From a checkpoint of a small CTC audio transcriber: log mel input.
Rows from block 2, named by matrix and row number. Each number is 200 + 20 x the weight over its row's rms, rounded and kept within 0 to 999. All counts start at 0. After the name is the row's rms in percent of the matrix's.
# conv: width-5 conv, dilation 2 (model.blocks.2.conv.weight, 320x320x5), inputs 92-137, a 5 kernel for each
conv.138,097,215,196,196,219,162,199,189,140,212,243,220,225,158,187,200,223,191,191,205,189,239,179,198,207,201,186,212,197,216,190,226,211,185,189,218,204,195,236,208,196,179,229,267,211,196,233,174,197,191,188,210,249,238,192,175,216,241,176,207,186,218,215,217,203,205,215,224,266,204,208,195,203,159,199,175,219,204,168,212,224,203,186,192,212,200,208,170,167,163,209,235,164,142,199,199,197,191,217,210,200,179,166,199,218,185,219,192,193,207,214,209,239,171,211,193,216,176,172,204,197,187,171,216,209,182,194,231,260,208,190,202,214,210,173,188,204,153,201,226,188,168,200,244,198,204,212,211,205,178,179,197,206,185,211,198,187,161,204,211,244,161,201,289,232,202,184,167,203,188,218,130,192,182,213,214,184,182,217,188,224,239,189,178,172,231,172,150,212,224,206,188,198,184,226,197,169,154,160,185,216,191,156,239,190,198,204,238,202,198,191,192,188,163,217,201,209,190,204,181,169,190,186,199,198,199,187,221,206,191,202
conv.139,100,192,234,191,202,205,151,219,211,199,177,214,172,203,221,209,214,170,218,227,195,240,167,181,190,217,232,166,175,181,236,172,207,228,192,195,193,203,218,216,228,227,208,176,160,199,166,190,253,194,196,204,218,199,210,197,221,204,191,152,216,200,195,166,179,207,167,232,200,183,184,204,209,221,212,187,233,175,204,179,217,162,223,175,219,188,215,215,204,202,191,177,222,225,197,209,207,196,172,193,219,165,210,185,179,211,191,177,207,233,203,208,201,215,195,197,184,195,208,196,196,193,196,212,197,210,183,231,195,197,185,186,208,227,178,181,177,189,233,215,206,240,171,186,200,203,190,209,161,213,231,163,195,194,201,202,185,222,212,203,215,174,165,178,224,203,166,213,177,208,179,204,184,203,196,191,191,232,177,195,186,208,216,252,181,181,208,184,239,199,209,192,211,200,203,226,199,156,215,234,207,207,184,183,205,163,181,169,223,168,199,197,228,170,245,204,177,212,171,174,208,189,165,214,215,176,203,206,219,179,201
conv.140,101,207,187,243,181,215,215,174,211,183,162,177,204,205,189,214,198,240,174,214,194,213,225,221,207,198,190,200,209,175,213,176,228,182,221,194,210,197,182,193,172,226,183,194,209,201,221,230,188,156,183,192,164,205,197,222,183,218,229,193,203,218,176,238,179,196,228,177,186,233,195,173,179,210,202,206,194,205,193,219,224,230,170,159,212,184,193,203,231,215,162,198,189,209,188,207,191,203,212,201,181,214,215,166,215,196,187,207,224,173,168,210,201,204,181,205,193,196,186,190,198,229,189,182,207,191,226,187,228,193,209,204,195,154,215,183,210,162,180,233,185,212,188,194,229,183,234,180,203,200,188,199,181,214,172,210,189,233,212,192,170,209,195,238,173,180,186,175,202,214,192,218,207,197,220,164,218,161,178,204,205,201,212,235,173,191,174,219,206,192,208,183,231,205,230,153,191,162,215,195,220,193,203,221,181,205,188,243,173,197,180,209,170,220,159,163,225,251,186,196,185,222,239,222,183,199,174,228,188,216,203
conv.141,099,210,172,196,227,199,202,201,182,203,228,173,201,199,210,193,209,201,163,229,214,165,206,245,234,181,202,197,225,207,205,200,207,179,188,206,193,204,215,186,193,179,164,207,202,234,186,178,184,155,227,183,190,167,201,225,221,204,228,209,199,206,161,220,189,192,172,161,176,198,177,214,225,228,205,182,207,219,165,191,198,247,198,173,216,200,205,202,214,207,210,199,205,207,200,204,203,192,168,211,205,211,187,223,217,196,199,190,194,210,213,214,211,184,193,191,225,153,177,209,197,243,212,162,197,177,192,214,245,226,207,220,261,175,205,187,211,179,179,184,206,190,163,197,208,221,201,208,184,222,205,210,191,184,200,205,206,181,201,172,177,199,159,221,200,206,182,193,199,166,220,192,174,192,196,205,196,182,223,195,204,227,192,190,209,207,205,182,182,227,208,163,178,177,199,207,190,197,192,189,214,215,215,224,182,161,198,194,198,175,170,179,199,191,181,197,193,213,192,216,207,219,212,212,185,215,221,202,216,164,228
conv.142,105,191,203,214,174,256,199,214,225,144,193,206,207,226,207,222,194,212,202,180,212,223,215,90,239,198,189,200,195,231,197,202,191,224,216,209,213,205,194,202,227,194,202,216,183,214,221,197,181,182,199,186,191,197,229,228,205,191,140,199,225,228,208,193,252,172,198,213,196,195,175,189,208,185,202,212,203,200,180,155,193,206,182,240,221,208,210,209,228,174,209,181,198,228,213,195,221,225,204,188,169,183,206,201,155,205,213,184,222,162,227,216,219,140,201,199,179,213,190,213,188,202,215,177,182,192,212,209,200,193,187,189,197,166,232,194,201,225,216,229,179,196,208,195,145,200,192,199,188,164,218,203,237,198,197,198,195,190,267,190,199,214,195,203,206,184,190,181,174,263,164,183,202,215,197,197,196,213,170,177,247,186,193,226,152,189,196,198,190,161,190,204,171,182,201,207,192,188,196,238,198,202,188,207,183,187,203,218,203,125,196,171,178,205,187,214,190,200,222,176,201,219,199,199,184,180,188,174,242,166,183
conv.143,100,201,209,185,229,190,190,226,176,218,200,198,209,223,176,187,197,215,223,159,201,202,181,225,180,239,209,179,189,225,185,178,191,176,174,208,189,213,203,202,202,198,187,230,175,214,186,209,212,188,240,200,212,207,215,201,187,175,235,191,226,200,210,199,225,192,230,193,174,196,175,205,203,204,186,220,186,202,195,213,191,186,186,215,165,217,204,213,175,218,209,210,204,217,185,235,168,204,195,213,177,231,209,189,169,214,194,212,182,196,162,230,185,231,169,197,189,188,214,173,185,219,196,194,216,255,220,170,178,214,181,223,192,198,220,193,200,184,199,209,225,208,162,190,226,198,212,190,240,183,189,195,189,238,212,185,159,226,207,190,200,204,198,210,202,155,193,176,171,228,170,214,179,172,223,197,229,205,159,208,147,213,219,202,183,186,206,210,182,190,195,208,208,240,149,198,193,200,221,215,198,226,208,175,197,173,221,181,185,146,237,195,227,198,202,192,166,197,174,223,248,228,158,229,209,226,212,230,164,204,172
conv.144,099,190,154,243,224,215,227,184,216,175,192,198,194,184,218,165,221,160,225,204,226,194,179,193,222,202,202,208,217,193,139,234,205,179,220,214,179,206,213,182,219,172,229,215,183,172,193,201,212,193,196,215,195,166,220,226,190,193,222,215,212,187,183,265,200,176,193,175,191,211,232,176,186,212,224,250,219,207,217,180,186,213,212,218,188,192,206,205,191,236,199,179,210,239,183,188,177,201,178,215,203,207,185,204,205,157,187,205,168,217,215,194,200,219,157,195,217,235,193,205,195,186,225,185,180,219,195,211,183,221,187,223,223,198,202,189,201,183,255,210,184,197,203,233,203,206,202,197,230,245,198,196,212,225,197,216,220,243,209,189,162,196,180,257,234,178,206,199,179,205,195,202,205,226,205,171,190,238,181,218,201,198,183,224,220,200,211,212,219,176,205,193,228,187,201,184,172,219,250,219,179,185,206,187,221,206,194,140,172,178,189,203,183,200,217,190,182,181,182,195,154,196,176,221,199,226,218,172,191,213,186
conv.145,097,201,238,222,181,167,190,178,272,162,231,201,189,186,207,195,207,221,184,158,226,178,248,179,200,224,201,180,205,203,221,196,203,208,181,228,178,178,211,204,196,190,187,224,194,217,182,166,212,196,222,220,202,201,204,182,178,239,195,217,184,199,186,217,198,212,180,211,230,189,184,200,194,190,182,209,195,183,201,188,213,209,197,177,161,206,228,192,223,204,176,192,239,207,176,207,195,207,217,190,216,179,219,203,191,236,189,210,211,195,237,162,175,224,204,185,166,188,169,171,194,202,209,194,245,178,207,214,192,204,195,193,217,196,192,162,207,205,229,202,201,201,182,225,168,196,196,201,210,218,197,196,209,239,164,210,220,201,219,176,185,197,187,241,214,182,185,200,186,183,211,218,181,198,203,224,162,185,199,184,171,183,204,207,197,217,175,214,230,170,185,199,183,172,202,161,179,226,184,188,199,197,186,205,170,175,161,226,218,207,217,202,211,240,186,188,205,194,181,211,200,197,153,215,234,205,203,195,209,206,157
conv.146,101,191,195,159,188,169,223,211,177,215,187,193,195,213,190,193,203,173,235,170,167,191,186,256,169,174,188,188,178,249,230,211,199,209,213,189,198,202,206,216,207,196,177,201,173,211,234,203,196,217,185,177,233,177,187,180,240,226,214,189,185,177,221,210,217,167,186,202,183,232,174,197,245,190,199,210,239,173,240,186,209,205,204,215,210,196,197,214,171,217,177,166,218,203,192,204,201,170,223,194,194,191,190,171,216,189,211,189,161,196,233,207,218,213,216,205,202,184,185,206,177,186,219,220,209,218,215,210,179,212,190,229,198,186,212,227,193,211,210,224,194,199,189,202,185,187,233,169,200,228,164,222,193,175,224,178,226,201,211,202,229,189,215,177,213,190,190,186,191,217,182,189,211,200,221,197,197,170,180,214,166,185,224,193,205,218,176,178,218,202,189,218,210,207,214,202,179,159,179,182,190,209,197,203,202,220,221,191,198,197,222,214,186,155,218,178,186,194,185,174,204,204,188,205,191,202,221,212,223,222,235
conv.147,098,178,231,192,199,189,197,196,209,170,195,178,177,204,218,213,218,177,193,224,195,219,173,227,225,205,204,172,228,222,203,191,223,153,193,212,193,266,185,212,184,163,219,229,204,227,221,219,140,194,209,200,213,202,188,218,224,181,244,181,207,197,223,164,200,193,189,159,200,207,222,217,159,197,224,198,233,206,206,179,217,230,181,210,188,185,233,192,171,239,181,187,188,211,194,193,230,169,172,217,186,180,153,190,222,217,178,219,220,167,172,163,263,217,193,191,195,177,205,213,201,192,213,200,211,186,171,199,202,206,194,211,184,208,203,192,191,191,166,205,194,187,221,233,183,157,208,195,128,208,183,211,197,203,231,187,198,192,219,174,200,195,233,153,200,221,212,181,197,190,195,195,201,222,213,206,217,252,179,219,180,226,162,191,202,214,211,182,204,196,193,202,207,200,218,172,166,202,214,191,194,247,177,203,191,196,179,248,218,202,194,179,212,179,198,200,207,201,173,214,185,199,178,204,190,200,207,189,158,229,203
conv.148,098,197,195,196,227,237,183,194,217,220,201,182,191,179,203,211,206,194,223,198,154,212,266,198,182,186,186,179,171,195,233,186,198,200,189,186,198,240,208,198,208,203,198,211,210,178,244,214,196,225,219,214,215,159,217,189,173,197,182,237,196,185,186,188,197,203,204,185,177,227,244,226,170,166,167,211,201,170,224,234,198,219,205,206,187,158,180,206,215,223,202,224,186,210,184,204,196,204,228,225,166,212,222,213,206,171,218,220,233,198,228,187,200,195,201,249,189,175,203,219,207,229,190,177,216,226,232,179,182,180,218,225,208,184,203,203,238,201,250,233,189,196,200,217,212,197,220,178,195,228,209,194,199,242,201,188,189,191,174,237,216,209,203,183,221,212,203,219,191,225,202,170,184,192,217,226,167,205,227,218,202,217,178,221,170,222,207,200,211,218,155,189,200,214,172,197,193,196,164,209,211,175,192,228,191,248,182,179,213,180,194,204,201,165,230,197,191,217,229,251,207,214,218,198,207,188,191,166,222,203,207
conv.149,098,205,209,197,210,186,204,212,182,233,175,219,203,197,187,224,193,207,164,161,215,198,225,197,154,211,191,225,202,211,240,229,215,198,153,186,206,211,211,230,196,167,173,206,226,223,218,236,184,164,211,191,193,195,191,207,186,181,198,226,176,218,207,182,170,179,218,189,170,178,221,195,218,160,173,187,175,218,160,184,204,205,201,213,146,211,186,209,196,203,200,204,193,202,207,186,204,176,194,217,210,196,213,174,193,180,215,199,216,209,194,189,175,254,214,188,186,169,175,240,161,225,229,197,194,211,194,187,192,204,203,193,224,195,173,206,170,223,186,187,200,221,181,207,220,211,203,221,199,162,192,217,216,204,214,184,202,183,246,212,183,207,186,216,204,225,176,180,248,224,172,208,209,235,190,184,208,228,216,190,185,205,228,177,179,162,171,208,186,162,216,180,224,178,209,182,207,202,237,216,181,204,201,243,187,195,197,185,210,210,191,190,221,176,231,204,208,212,225,190,189,208,185,204,169,240,207,209,184,210,225
conv.150,098,197,174,221,228,216,228,199,223,188,215,226,234,217,198,205,198,200,210,195,190,193,185,203,195,167,184,216,165,203,186,179,189,180,185,236,184,175,229,223,187,218,219,201,226,210,197,167,208,229,210,181,176,152,231,175,222,180,168,220,182,201,198,240,229,176,223,161,176,205,238,180,192,209,197,198,195,223,203,191,184,202,231,204,191,207,190,214,201,145,206,182,223,209,202,161,206,186,192,184,220,237,179,204,179,206,217,184,216,206,239,189,201,208,175,209,163,201,176,197,176,183,200,228,195,202,160,189,248,224,229,168,181,194,200,182,199,209,220,216,216,194,219,215,191,183,191,200,213,233,206,220,190,227,181,197,198,206,207,197,215,203,200,193,248,225,188,172,241,197,205,182,208,198,209,192,183,211,171,216,170,190,186,192,152,180,206,182,180,205,203,181,181,232,176,200,193,184,213,208,197,224,188,208,215,182,224,200,218,193,214,183,180,229,199,196,202,234,251,158,215,212,202,172,215,199,176,225,210,210,179
conv.151,101,201,161,204,169,224,217,169,204,201,204,216,202,193,170,196,186,211,169,208,226,172,225,199,164,149,231,191,207,197,176,190,218,207,215,152,182,218,192,235,228,175,203,208,206,191,164,240,201,208,198,176,207,192,218,222,224,167,227,194,188,182,197,217,213,211,151,247,198,216,199,180,186,177,197,201,185,180,208,179,226,207,205,222,185,205,196,211,211,184,196,192,218,153,206,171,181,197,200,188,203,178,211,202,193,239,193,200,175,183,213,168,207,200,208,221,225,196,191,207,183,182,252,226,216,190,216,205,190,210,212,178,186,194,188,173,223,193,190,171,222,215,179,188,183,216,209,183,218,191,207,219,178,202,185,227,197,179,203,184,185,221,228,203,227,208,215,194,196,217,227,206,152,205,198,208,201,192,224,160,212,156,189,215,213,173,180,213,245,211,176,209,203,199,163,190,188,190,193,228,227,171,189,202,158,215,173,203,196,211,219,241,201,169,189,238,139,208,225,198,186,164,252,203,172,193,222,178,193,227,184
conv.152,097,199,208,188,199,197,199,193,209,196,208,233,211,201,231,216,208,155,214,178,189,195,187,188,213,228,209,217,186,182,203,213,223,214,175,214,173,202,200,191,192,188,177,224,219,174,169,228,247,208,252,215,189,186,177,162,196,195,203,208,194,209,205,151,159,239,218,219,174,202,220,208,191,226,167,211,179,206,203,175,225,189,239,213,177,168,201,186,183,209,184,159,221,223,168,215,240,174,199,197,161,207,187,216,209,176,194,192,204,193,264,182,180,230,195,164,205,222,228,205,206,223,193,210,196,192,222,188,192,170,221,176,208,180,218,142,189,221,175,188,226,200,166,222,194,188,191,202,202,188,223,210,229,222,218,190,223,200,210,208,194,189,203,164,199,217,187,221,159,180,215,215,188,246,191,213,208,204,181,226,183,194,179,182,199,194,201,216,175,178,205,217,188,214,186,165,167,220,216,229,191,186,203,182,226,226,228,220,213,197,174,240,193,222,185,173,165,212,184,180,209,200,194,186,213,208,189,218,189,211,200
conv.153,094,175,185,177,167,204,212,172,209,193,217,222,191,209,187,217,203,220,240,180,195,219,205,171,218,183,211,190,217,163,182,184,210,204,199,210,176,186,173,190,221,186,224,189,218,161,231,174,174,228,190,189,188,222,220,191,158,183,189,227,178,242,236,178,167,197,173,192,191,173,210,197,202,219,217,207,184,165,201,200,202,198,205,184,204,209,221,178,229,198,158,181,182,206,210,215,226,185,193,202,209,184,222,198,176,206,187,169,162,153,166,185,194,188,231,194,201,197,188,214,235,223,169,214,194,181,207,214,196,181,178,196,191,203,195,207,226,220,186,182,202,173,177,188,223,185,201,191,214,202,181,218,187,193,165,200,210,172,177,187,201,204,196,167,181,197,219,230,230,212,195,198,222,187,198,175,195,189,186,190,206,211,211,225,177,185,222,220,207,194,210,184,245,244,209,204,218,225,217,189,198,191,157,207,214,196,181,184,173,198,196,169,180,223,180,225,155,171,163,205,188,186,195,191,207,194,204,188,188,190,216
conv.154,101,197,225,225,222,203,202,187,253,218,199,183,154,219,185,212,191,203,238,187,174,219,224,161,212,193,227,205,188,176,197,193,182,230,193,186,204,197,193,208,190,213,177,181,180,229,217,145,220,183,199,183,183,201,204,175,172,167,233,218,204,221,173,142,221,212,181,201,179,203,202,228,192,214,225,173,199,151,216,188,226,198,182,218,184,193,201,164,198,195,180,218,164,215,207,207,187,181,213,155,201,212,212,186,221,199,211,208,204,226,201,212,197,225,209,182,201,204,223,252,183,177,179,189,219,225,208,199,188,206,206,215,213,221,209,216,201,172,188,213,208,188,207,219,220,212,197,170,187,203,206,178,198,222,204,202,184,176,223,177,190,190,204,182,216,211,223,230,205,169,206,228,192,225,216,175,212,231,188,201,169,218,182,214,211,194,176,186,227,187,196,183,214,211,189,210,223,212,218,217,197,239,176,274,214,196,196,225,214,178,236,206,204,222,239,192,207,201,191,222,218,190,229,195,193,233,200,205,198,216,240
conv.155,095,184,218,200,219,193,208,218,226,178,179,187,205,192,197,191,199,203,213,184,209,200,204,205,217,163,221,231,165,183,183,185,208,173,193,228,178,173,199,188,168,215,201,212,192,228,198,195,196,223,201,200,184,234,245,187,193,189,188,184,210,201,188,207,170,201,193,192,232,170,201,196,213,181,191,216,206,213,162,215,189,195,220,173,167,195,198,195,204,182,169,195,223,203,195,203,214,206,173,184,177,192,192,220,222,195,196,191,174,215,176,191,209,192,207,208,181,197,161,158,164,221,202,156,207,183,178,214,180,184,189,210,172,232,209,207,194,189,198,184,193,191,200,241,220,211,180,164,211,184,188,181,192,191,162,221,196,197,209,174,210,208,184,233,225,186,200,190,217,188,198,204,166,215,194,202,172,194,204,188,236,188,206,215,184,203,212,211,194,222,180,203,217,205,209,179,222,184,193,207,185,186,201,163,240,177,197,190,188,188,201,187,181,261,205,193,220,204,187,161,197,205,181,177,201,200,189,205,198,230,201
conv.156,101,156,193,224,196,217,190,220,175,189,220,196,169,199,211,197,162,213,187,192,216,170,220,147,225,189,173,226,209,186,206,199,166,184,200,189,211,146,275,209,188,193,238,152,204,205,210,196,201,203,174,213,183,239,211,213,202,206,167,191,176,188,221,212,193,211,180,204,247,203,195,228,180,194,193,217,179,176,210,212,175,191,178,211,183,189,208,198,208,204,198,199,188,185,198,199,210,212,181,190,187,189,200,225,205,199,181,149,235,179,200,219,214,238,212,191,193,226,193,195,211,183,184,201,210,201,208,201,207,179,191,193,169,210,219,155,189,194,207,226,221,185,180,228,202,212,177,184,180,186,210,218,184,200,200,203,192,260,162,206,203,193,203,211,191,230,232,225,200,187,169,199,203,204,194,176,182,218,195,199,204,167,189,179,202,193,207,182,173,188,238,196,194,213,184,198,176,237,177,202,172,236,194,181,204,200,188,211,209,196,216,193,175,249,163,235,179,110,260,168,186,226,232,170,210,178,188,206,201,166,223
conv.157,100,206,243,200,194,217,228,253,178,180,213,237,216,234,165,191,197,190,178,236,216,206,199,235,187,215,180,197,244,205,243,177,205,172,211,227,207,195,214,196,188,168,197,210,232,162,195,209,211,204,229,216,237,212,174,187,179,185,187,192,246,193,234,181,185,200,233,252,175,242,243,191,203,239,212,182,189,218,200,203,202,182,174,213,200,184,201,224,171,217,177,213,237,201,192,216,203,167,170,195,206,198,200,199,214,157,193,207,206,213,206,195,228,205,181,227,208,238,190,244,227,188,229,239,197,210,229,203,226,212,165,228,220,223,189,188,183,197,186,209,193,225,189,189,193,200,209,198,212,207,212,225,197,202,180,216,174,147,232,195,253,224,208,181,216,211,196,194,169,176,187,198,190,213,202,195,208,179,185,206,226,229,185,184,216,225,193,170,176,222,184,190,203,228,219,212,200,199,195,211,195,223,204,175,185,214,190,188,202,210,195,227,218,165,210,199,190,201,209,216,217,205,185,216,195,191,197,217,199,183,233
conv.158,103,207,166,209,223,190,212,181,167,215,190,227,199,221,183,195,198,199,195,202,198,198,208,195,201,198,194,184,202,225,200,198,219,182,171,185,205,185,200,206,179,195,173,190,199,210,172,191,205,188,198,193,205,201,220,173,207,209,238,199,159,211,190,162,180,229,206,237,161,214,207,205,211,206,191,188,197,197,184,162,215,183,241,156,196,194,179,225,178,196,205,176,214,234,178,180,188,210,187,225,212,206,202,149,199,212,208,157,185,201,180,184,196,266,163,164,189,192,208,184,193,211,212,152,223,205,233,174,186,198,241,210,211,192,200,209,192,212,203,200,191,217,191,267,189,221,205,195,152,209,189,174,217,174,235,195,214,195,159,199,212,181,193,196,228,189,196,210,252,184,178,197,213,216,161,212,180,200,189,238,181,223,213,177,189,218,218,183,189,206,197,198,196,199,214,189,186,160,247,189,198,203,182,183,229,224,212,150,280,153,215,200,140,200,207,210,202,209,191,158,217,192,224,217,208,211,195,171,188,249,220
conv.159,101,174,231,199,168,198,202,202,201,187,192,223,181,220,173,230,229,210,179,198,183,197,162,191,205,238,185,197,210,216,208,204,223,224,182,186,233,198,199,201,191,168,177,197,232,201,200,214,211,179,210,187,214,206,189,198,216,194,176,193,228,168,181,152,222,231,169,186,187,222,215,197,195,213,218,181,206,220,193,174,223,176,182,222,223,195,226,203,201,185,178,173,184,163,219,221,207,200,225,159,173,209,248,185,193,189,218,205,210,206,231,174,202,191,198,228,208,194,224,151,178,191,186,203,251,204,180,198,207,212,195,171,218,201,202,206,230,184,208,207,212,197,173,195,183,191,188,206,185,206,226,206,176,199,202,178,219,188,237,197,205,181,208,185,234,168,202,199,171,204,173,207,215,231,217,218,231,188,195,199,170,179,203,197,190,176,240,215,178,197,180,271,187,191,206,186,196,225,195,168,226,196,196,189,175,190,193,198,215,194,173,212,221,159,202,190,190,188,210,222,231,220,195,193,206,222,223,204,192,180,219
conv.160,103,219,226,227,191,185,188,201,220,173,220,197,197,166,209,210,206,203,232,160,201,217,194,193,225,245,196,191,179,202,206,184,200,200,188,207,224,183,231,184,179,202,213,202,214,235,188,208,197,208,191,214,179,234,210,184,201,248,168,187,210,176,229,210,196,207,213,180,175,203,194,196,184,206,210,182,182,188,200,230,182,190,198,211,211,234,213,207,168,183,197,192,192,178,217,200,249,212,155,196,187,253,186,202,175,183,186,190,236,220,188,214,213,222,209,188,184,245,187,175,215,178,200,205,211,196,191,232,165,215,217,201,214,175,198,167,236,204,196,190,226,199,201,195,219,213,212,215,190,191,187,198,257,181,169,260,209,248,151,216,183,186,211,208,178,236,193,205,196,165,227,202,173,177,157,221,217,232,198,200,198,236,177,227,169,195,197,207,188,193,211,211,208,162,204,186,205,205,213,208,221,201,234,175,197,177,204,222,171,195,184,228,191,230,185,187,173,214,214,233,178,208,180,188,199,246,191,209,190,188,189
conv.161,100,211,202,234,205,161,177,211,245,166,224,188,197,155,201,250,184,220,174,204,180,217,206,251,213,163,205,207,208,229,197,199,179,182,183,212,221,235,201,171,201,220,228,174,213,195,214,191,202,220,198,176,222,179,232,201,211,205,189,193,219,230,194,207,182,226,204,190,175,195,200,190,210,227,205,218,215,164,177,210,184,184,189,216,206,193,192,181,177,192,221,216,207,188,254,201,199,186,188,183,215,218,222,213,203,196,221,174,189,190,198,198,188,186,210,185,186,202,225,205,223,222,199,245,208,205,207,186,186,171,218,219,191,194,195,178,173,180,220,177,175,203,207,216,196,194,177,196,192,223,193,190,193,208,198,179,181,186,215,197,178,179,208,207,189,168,183,194,202,172,214,239,177,181,191,201,193,232,209,171,198,211,213,220,199,231,206,208,202,226,191,176,188,177,207,203,200,191,200,189,150,234,213,210,168,218,206,202,230,198,203,159,166,193,205,199,199,234,189,218,211,215,188,209,186,183,206,180,180,165,193
conv.162,090,183,193,215,191,206,213,209,173,197,195,187,187,225,183,201,206,179,193,185,202,182,180,190,201,212,206,208,171,201,204,216,223,181,201,212,183,205,252,228,216,210,181,214,206,220,187,164,191,182,189,185,208,276,194,201,206,198,159,223,200,209,184,170,196,209,185,179,214,226,233,171,188,179,199,197,209,194,190,190,197,220,176,184,221,201,194,221,152,189,213,185,185,189,201,196,211,204,159,200,208,199,208,163,185,217,198,204,213,207,186,209,188,230,203,190,213,201,187,194,213,209,194,234,214,202,193,175,207,192,193,187,177,220,202,206,198,191,213,190,197,196,175,223,195,196,198,209,210,193,207,230,238,191,210,202,219,192,209,195,208,223,217,209,179,193,176,192,206,221,202,211,216,154,191,202,208,196,221,189,217,204,192,151,193,184,198,225,167,177,206,232,199,176,201,207,210,197,207,203,191,201,175,190,198,201,202,167,214,211,195,200,226,174,176,205,198,214,182,170,178,218,195,188,215,222,226,198,176,135,194
conv.163,102,196,208,180,186,207,182,194,259,169,202,191,208,183,204,196,176,180,237,199,216,213,205,200,195,196,215,215,199,199,197,200,212,236,220,210,188,180,180,195,211,218,176,193,218,193,194,170,214,235,174,209,175,233,205,199,193,204,167,204,189,206,168,177,191,200,199,166,249,217,183,217,214,219,200,170,205,197,212,199,214,174,209,180,164,224,179,211,186,166,217,216,186,160,199,201,185,215,251,142,236,190,190,193,188,179,209,201,179,208,190,190,207,184,187,173,208,216,181,202,208,191,191,234,196,198,182,172,230,194,177,215,201,198,194,172,175,199,228,168,213,205,207,142,193,209,188,188,189,213,199,198,195,210,168,210,168,205,187,206,206,188,198,220,223,211,187,208,179,229,186,170,228,186,193,201,198,193,164,201,187,201,212,230,183,181,199,196,195,208,198,189,197,194,179,204,182,194,218,205,204,217,183,173,212,159,200,197,195,230,152,167,195,172,224,202,205,177,218,195,237,180,185,214,208,182,199,230,152,178,194
conv.164,101,172,184,203,205,191,233,179,190,206,225,205,194,217,200,209,204,219,226,220,189,203,219,232,160,179,229,199,176,219,216,227,202,220,189,213,194,180,181,211,188,220,196,168,177,214,195,154,229,205,186,186,218,215,214,180,200,220,207,160,223,207,214,191,191,199,201,187,162,165,171,201,175,219,204,208,170,198,205,197,188,217,202,237,180,174,206,181,219,232,209,213,231,185,190,207,185,187,221,219,177,221,215,169,165,192,215,221,167,167,197,217,204,154,213,193,204,215,162,188,173,198,205,192,193,192,191,222,183,199,182,200,203,191,212,182,209,174,220,216,216,206,177,232,184,223,187,190,193,175,204,184,200,222,194,191,179,193,196,205,194,203,197,180,146,188,224,164,234,195,215,215,182,216,182,200,226,179,198,216,202,198,218,224,204,194,196,183,205,199,219,168,228,204,249,187,212,204,204,202,202,230,201,217,186,170,199,237,169,201,196,210,175,204,227,197,169,182,190,188,202,206,215,201,165,194,193,215,206,203,187
conv.165,097,194,161,197,176,198,220,186,176,203,197,190,177,196,212,188,212,206,177,213,201,185,208,191,210,197,237,196,225,201,179,149,212,162,191,217,208,190,230,184,192,212,199,217,215,223,183,205,198,184,220,194,186,253,204,194,186,193,193,205,217,223,199,198,191,203,201,218,219,184,197,176,188,215,196,232,209,192,209,185,203,183,204,193,227,205,209,181,152,197,195,182,176,221,237,182,225,191,166,185,174,156,215,139,200,186,211,195,207,245,175,218,188,199,204,210,223,210,178,192,207,214,190,181,196,205,231,214,194,204,194,184,182,183,197,185,171,184,234,193,196,195,185,179,221,188,163,178,204,206,183,242,191,186,178,181,191,218,206,186,212,197,181,236,241,195,185,225,180,205,177,148,183,194,220,210,162,234,226,164,191,200,199,168,195,206,163,190,185,232,197,193,207,173,206,189,179,188,204,173,217,200,218,183,205,191,189,206,191,232,200,155,161,189,247,219,187,210,210,201,204,210,196,204,171,224,200,237,166,214,202
conv.166,102,204,215,205,198,192,186,218,184,190,187,192,216,190,178,218,176,208,182,190,212,192,201,194,198,184,192,223,189,168,189,130,205,200,191,202,185,226,172,202,188,271,223,207,172,193,178,164,238,195,181,194,195,188,185,210,204,198,191,221,206,180,192,227,182,214,215,210,183,180,238,172,204,219,198,179,158,193,183,177,239,185,202,227,207,171,158,183,217,214,191,165,182,213,206,190,166,222,164,210,206,220,198,216,179,200,209,207,226,192,194,230,192,198,212,187,188,173,178,195,208,151,189,241,183,175,193,226,213,196,228,178,180,215,180,190,167,228,205,197,208,201,247,209,240,197,187,156,208,210,236,200,230,176,196,208,200,221,205,199,203,207,201,196,202,217,219,196,179,216,209,194,205,209,185,182,229,208,190,192,217,183,200,203,222,169,174,227,189,187,246,213,203,224,231,225,229,215,207,189,211,209,191,224,178,199,177,180,225,205,200,181,184,208,212,184,202,211,188,240,199,181,168,186,193,200,163,192,195,233,198
conv.167,101,204,208,173,193,167,218,190,200,205,196,210,188,173,177,201,220,167,180,201,185,173,224,207,246,219,173,202,275,169,155,217,216,204,166,214,221,235,241,194,193,158,180,218,190,178,182,199,179,163,193,182,179,173,232,214,186,172,191,198,209,200,222,216,185,171,192,196,191,202,203,210,184,183,196,234,166,192,217,189,220,231,185,215,193,218,210,197,165,220,171,217,188,217,217,200,179,215,159,190,190,207,184,185,197,200,212,203,207,148,217,212,185,224,194,201,222,218,186,206,181,227,221,189,207,200,206,206,229,204,195,200,183,172,168,235,187,213,200,216,225,214,180,195,248,213,168,189,174,199,229,201,224,212,187,189,180,212,212,201,191,181,198,141,183,193,208,221,206,209,194,208,205,202,172,214,224,194,216,184,195,201,183,182,205,204,204,154,189,223,203,217,214,188,232,216,188,217,177,192,200,224,216,169,211,190,194,211,225,217,184,202,162,186,186,219,189,177,213,191,180,189,198,218,222,182,225,201,208,232,188
conv.168,102,225,188,186,241,206,228,173,215,208,200,190,210,203,205,201,212,159,242,209,188,179,208,213,187,181,199,219,203,165,204,198,182,197,200,200,224,160,175,184,181,181,190,200,194,182,222,176,221,202,207,201,199,172,164,215,202,200,214,202,217,195,181,198,153,206,212,188,199,234,198,216,261,190,187,219,245,183,192,193,222,224,184,197,154,220,263,192,203,203,212,224,246,178,159,197,197,182,230,245,204,177,187,203,191,184,206,142,195,190,181,190,160,202,188,202,203,189,160,238,199,210,211,173,187,208,199,173,199,171,190,194,184,183,223,209,220,200,199,172,193,207,212,204,174,205,213,189,188,223,211,224,178,219,206,213,181,191,208,185,197,239,207,165,207,205,243,193,207,184,232,165,212,211,186,216,199,188,222,162,190,175,199,220,239,201,170,238,195,205,200,178,188,263,221,205,191,214,197,176,207,195,186,201,195,184,201,181,201,199,220,161,219,171,192,253,204,207,201,215,193,193,194,226,208,185,184,176,250,203,202